{"arch": "vit", "model": "image classifier", "dataset": "retinal OCT scans (Kermany 2017)", "train_examples": 98430, "image_size": 96, "crop_scale_min": 0.5, "horizontal_flip": true, "translate": 0.06, "rotation_deg": 10, "cutout": 0.25, "targets": ["finding"], "num_classes": 4, "norm": "rmsnorm", "norm_position": "pre", "activation": "gelu", "mlp_ratio": 4, "head_dim": 16, "fused_qkv": false, "bias": "none", "qk_norm": false, "parallel_block": false, "inner_norm": false, "moe": "top_k", "drop_path": 0.05, "num_experts": 32, "moe_every": 2, "expert_mlp_ratio": 0.5, "experts_per_token": 1, "shared_expert": false, "patch_size": [6, 6], "layers": 12, "width": 192, "positions": "rope", "pooling": "mean", "label_smoothing": 0.1, "loss": "cross_entropy", "residual_init": "scaled_by_depth", "optimizer": "muon", "muon_scale": "match_rms_adamw", "lr": 0.0016, "momentum": 0.95, "nesterov": true, "orthogonalizer": "polar_express", "adamw_lr_other_params": 0.0017, "grad_clip": 5.0, "steps": 6900, "batch_size": 64, "epochs": 4.5, "lr_schedule": "wsd", "decay_fraction": 0.4, "final_lr_fraction": 0.01, "warmup_steps": 130, "weight_decay": 0.4, "adamw_weight_decay_other_params": 0}
Rows from block 3 of a small image classifier, named by matrix and row number. Rows with one number within an expert belong to one neuron, the router's apart. Each number is 50 + 15 x the weight over its row's rms, rounded and kept within 0 to 99. All counts start at 0.
Before each expert's rows are labels from the 100 images, of 14976, where the router gives the expert most weight on average: "peak at" is the part of the image that holds the peak. Only what is clearly more common there than usual is listed. The data: retinal OCT scans (Kermany 2017). In brackets: how many of the 100.
# router: router (model.blocks.3.mlp.router.weight, 32x192, trained with AdamW), inputs 0-191
# up: expert up (model.blocks.3.mlp.up, 32x96x192), inputs 0-191
# down: expert down (model.blocks.3.mlp.down, 32x192x96, transposed), outputs 0-191

# expert 5
peak at: middle left (46); middle right (29)
router.5:44 61 63 48 56 54 56 69 47 48 65 31 41 51 48 25 48 59 61 64 48 51 43 52 39 25 47 46 55 57 48 58 60 43 49 31 28 20 61 64 63 56 72 26 58 45 37 75 48 12 43 49 36 61 36 38 65 60 46 67 83 62 60 47 73 30 38 30 52 54 38 50 43 33 36 51 73 27 33 47 36 62 50 57 60 81 69 30 36 53 49 83 29 47 37 52 20 29 63 34 55 55 25 58 47 20 83 39 73 69 61 53 64 66 41 46 63 50 37 43 63 51 83 58 64 61 72 71 64 30 46 65 53 58 64 54 37 27 57 50 51 51 31 51 51 68 73 52 30 48 33 65 37 71 51 35 43 38 47 78 54 59 41 66 67 66 25 42 53 28 27 43 63 56 63 30 48 55 38 91 19 57 36 75 42 43 76 71 51 65 51 54
up.0:54 77 29 38 56 30 49 51 35 61 49 38 61 62 48 26 71 41 48 39 37 58 54 42 68 70 61 68 59 71 46 73 37 56 45 44 45 57 46 40 58 54 50 77 58 40 42 67 72 33 74 31 77 29 39 23 52 35 55 76 55 42 76 46 62 61 63 59 58 59 31 49 50 59 53 55 41 55 48 46 24 42 67 38 87 33 88 37 70 67 57 55 56 42 35 42 44 47 62 71 64 32 59 56 32 55 42 65 58 56 72 26 39 63 21 55 71 63 56 47 58 52 56 36 11 76 58 54 32 59 53 65 55 45 57 20 49 49 67 42 62 35 36 67 56 48 49 57 52 30 26 27 71 27 52 54 71 28 48 38 43 37 38 40 53 44 48 80 36 41 56 46 11 62 62 28 41 55 49 36 64 31 44 53 93 31 55 47 83 32 57 33
down.0:56 66 43 31 80 24 62 72 57 39 44 36 38 52 35 40 46 49 46 51 55 53 42 46 38 47 35 33 43 72 56 40 47 39 20 38 31 46 64 62 73 32 23 60 74 54 71 27 70 41 07 60 35 63 63 52 62 66 73 42 41 25 59 58 55 46 72 25 63 31 64 44 46 31 42 63 63 37 59 74 59 58 59 44 22 58 24 50 60 51 38 57 46 31 41 94 47 60 57 62 48 44 44 51 45 63 53 44 50 25 39 46 56 06 52 61 37 37 33 37 33 38 76 43 40 46 62 68 62 50 37 44 31 42 82 54 59 50 28 52 48 71 63 16 55 33 51 41 48 34 45 66 43 55 69 42 39 39 53 30 66 40 38 81 48 33 34 57 46 41 53 50 70 55 35 83 38 32 27 40 25 39 33 58 61 54 47 56 63 58 79 65

# expert 18
peak at: middle right (39); centre (33)
router.18:64 24 59 62 63 47 41 54 45 35 72 53 40 40 34 31 71 88 27 37 61 59 53 59 44 55 63 74 68 54 43 54 48 39 74 20 57 80 48 40 48 56 48 55 59 44 71 67 61 55 64 40 75 41 33 58 57 16 62 64 52 46 45 39 50 27 36 70 52 45 45 56 66 63 55 72 73 51 61 52 58 41 75 49 63 58 61 58 75 74 57 79 49 47 37 54 35 66 63 70 74 49 53 36 67 22 19 44 75 42 81 51 16 60 58 72 54 51 36 65 54 37 19 75 44 78 37 67 55 71 50 67 55 30 35 28 51 47 57 30 51 55 47 32 40 43 59 44 41 44 38 79 47 49 38 39 72 66 51 53 55 62 58 54 56 57 76 61 44 32 73 54 31 53 56 48 23 10 39 46 68 54 49 65 61 76 56 36 44 35 42 68
up.9:75 46 33 53 56 48 63 26 67 61 49 40 45 30 52 48 78 29 49 39 56 33 39 42 43 41 58 56 57 47 57 47 32 39 41 35 21 54 56 66 48 55 48 30 80 69 58 56 27 54 59 47 46 57 62 36 57 46 42 26 63 85 78 41 55 33 34 14 69 19 59 63 61 56 57 55 54 31 54 49 54 55 65 45 23 79 44 38 21 59 47 58 44 25 62 50 83 50 58 38 49 41 24 56 19 15 29 57 39 31 53 67 58 35 40 66 34 38 53 57 13 47 62 57 52 61 49 68 59 56 55 42 49 39 59 38 38 62 57 66 66 56 63 59 58 31 31 53 52 48 67 62 20 57 62 43 23 48 49 39 31 44 53 76 50 50 61 02 60 62 42 54 54 59 64 62 44 56 14 31 57 35 58 87 42 39 39 34 69 32 59 62
down.9:30 49 54 19 60 69 56 41 46 40 40 44 60 58 11 06 61 66 74 19 64 48 37 36 54 75 53 45 44 29 70 26 44 70 63 31 49 31 24 44 50 41 22 56 35 72 57 27 67 62 39 63 59 62 49 50 46 58 36 63 26 44 28 33 69 37 56 38 60 41 27 25 31 57 40 46 53 66 32 30 72 53 30 59 43 58 45 83 46 50 38 45 65 49 48 55 51 68 42 71 46 50 50 48 47 58 80 40 59 21 39 44 46 60 51 56 43 57 37 63 67 20 42 55 52 32 55 38 59 63 60 63 71 58 61 55 46 33 30 71 58 27 34 47 49 54 32 35 39 58 47 35 17 42 56 68 37 75 46 57 66 49 50 51 16 53 36 49 40 39 44 59 68 52 37 29 56 37 38 57 87 56 47 21 48 81 57 39 58 33 63 33

# expert 2
peak at: middle right (33)
router.2:65 77 27 50 72 46 71 45 79 58 60 86 46 63 20 83 38 57 45 35 54 34 42 32 56 56 55 57 67 41 49 43 34 55 63 54 40 81 37 61 45 59 63 59 36 55 49 38 32 61 39 64 57 55 53 57 58 38 72 61 22 14 47 70 58 53 75 53 57 56 35 57 47 33 54 40 46 57 72 34 71 35 52 68 73 37 66 68 67 65 45 46 20 78 58 34 28 80 53 33 47 34 59 94 38 65 41 58 58 45 39 50 62 43 57 55 57 51 60 31 68 49 56 69 38 50 42 62 60 78 38 61 53 24 61 60 60 80 28 35 46 55 71 61 58 14 36 41 40 40 50 47 47 36 26 68 59 62 45 77 72 77 52 50 60 54 64 39 44 48 60 73 29 53 33 48 52 25 33 55 60 62 82 48 33 54 50 51 43 45 62 59
up.0:60 31 38 43 44 36 37 48 40 60 45 55 53 70 70 39 77 37 66 15 20 78 58 75 62 38 95 35 41 55 56 63 48 46 47 50 62 56 53 36 57 56 61 53 47 56 57 44 51 50 37 15 64 55 25 53 54 32 62 94 43 42 26 41 45 44 48 51 27 56 71 66 31 62 67 52 54 56 36 39 44 31 38 73 61 57 54 57 36 61 00 62 45 53 42 38 46 47 65 21 28 42 43 61 46 54 68 70 59 79 54 59 48 40 30 30 48 51 48 73 49 77 67 51 51 30 63 28 40 48 62 13 47 49 51 58 49 11 50 42 51 51 42 63 70 26 36 65 34 37 49 58 58 57 34 37 41 62 63 73 44 34 83 64 32 59 56 48 50 52 53 49 58 55 51 44 74 41 64 70 46 48 29 64 70 77 46 42 45 54 48 43
down.0:65 39 55 65 58 42 43 52 29 20 39 27 61 64 28 55 46 35 54 85 61 48 61 49 49 55 37 57 57 30 75 61 47 52 54 37 29 49 58 66 72 63 80 65 43 89 53 60 35 42 47 74 30 32 53 76 69 51 37 63 49 77 75 45 55 44 50 63 64 63 27 44 65 50 19 40 53 51 62 52 60 72 54 36 72 83 71 47 21 65 46 43 49 65 52 55 56 57 83 33 42 49 39 64 52 44 66 72 53 52 59 45 68 59 43 31 35 48 73 44 46 47 69 65 68 61 54 66 51 64 57 86 69 49 21 21 58 44 41 78 54 54 17 46 47 57 48 51 66 57 48 73 30 40 42 43 48 69 56 74 51 60 60 70 13 42 61 65 50 66 29 37 50 44 71 46 74 48 50 71 33 34 60 32 52 30 46 64 49 70 46 65

# expert 4
peak at: bottom left (29); top left (25)
router.4:41 43 26 36 48 40 58 40 36 64 30 71 21 41 63 18 24 44 39 50 40 46 79 45 34 32 57 20 17 45 63 25 52 33 30 74 68 49 74 22 79 51 42 50 68 27 71 45 48 59 46 45 18 71 46 68 49 79 31 73 33 52 41 50 57 19 46 35 57 80 56 52 60 73 67 41 12 61 63 50 67 42 57 54 22 42 45 61 39 60 24 49 64 56 64 57 72 62 56 55 42 65 52 48 56 40 44 46 40 62 56 43 49 23 66 65 31 50 56 37 71 65 21 41 42 38 43 67 40 59 31 55 43 61 61 65 74 55 53 44 40 57 54 39 36 68 60 80 32 26 41 47 55 39 76 79 55 63 43 60 53 46 36 45 37 48 31 69 46 53 59 57 49 65 58 41 43 44 43 50 54 59 33 54 21 29 49 54 71 70 61 54
up.1:44 21 57 72 55 41 21 56 59 45 41 20 55 57 56 46 69 63 50 39 56 51 60 47 41 59 45 58 52 36 58 70 53 30 65 63 67 41 59 45 60 76 81 48 44 31 38 73 43 53 24 49 46 44 50 56 29 44 64 62 80 45 58 66 34 47 57 54 41 50 60 61 39 22 65 38 71 59 73 83 50 39 28 42 39 62 36 47 65 41 61 25 52 52 62 51 44 52 63 36 40 62 83 63 34 52 60 55 71 83 72 47 36 53 34 13 36 62 76 32 57 42 32 37 66 55 46 43 29 55 42 38 53 55 38 40 33 56 48 48 58 62 67 41 50 41 65 44 52 20 34 20 65 48 56 61 60 59 72 63 59 35 20 43 46 53 63 26 24 32 57 69 49 55 56 76 75 54 32 52 86 33 41 71 80 51 33 37 16 40 67 67
down.1:46 55 53 51 58 37 44 75 54 42 54 37 57 58 65 44 45 68 64 75 32 70 38 65 53 40 53 52 37 54 50 37 38 41 39 45 34 52 35 60 35 61 55 30 51 58 53 54 74 58 68 25 38 24 48 66 79 45 47 33 58 77 51 45 49 28 21 44 37 42 50 42 30 56 45 55 45 73 51 33 54 68 81 33 31 45 37 83 60 27 37 73 37 46 62 45 46 60 32 27 64 45 40 42 33 71 73 53 80 49 32 52 85 48 60 51 52 51 50 44 68 53 61 77 82 62 50 76 62 57 35 67 64 33 56 29 25 32 38 61 46 69 24 34 28 70 37 54 73 49 61 54 62 53 47 38 66 51 74 35 49 44 55 67 47 27 40 49 33 29 51 60 08 87 43 46 51 46 21 33 30 58 68 52 48 41 46 75 46 28 24 64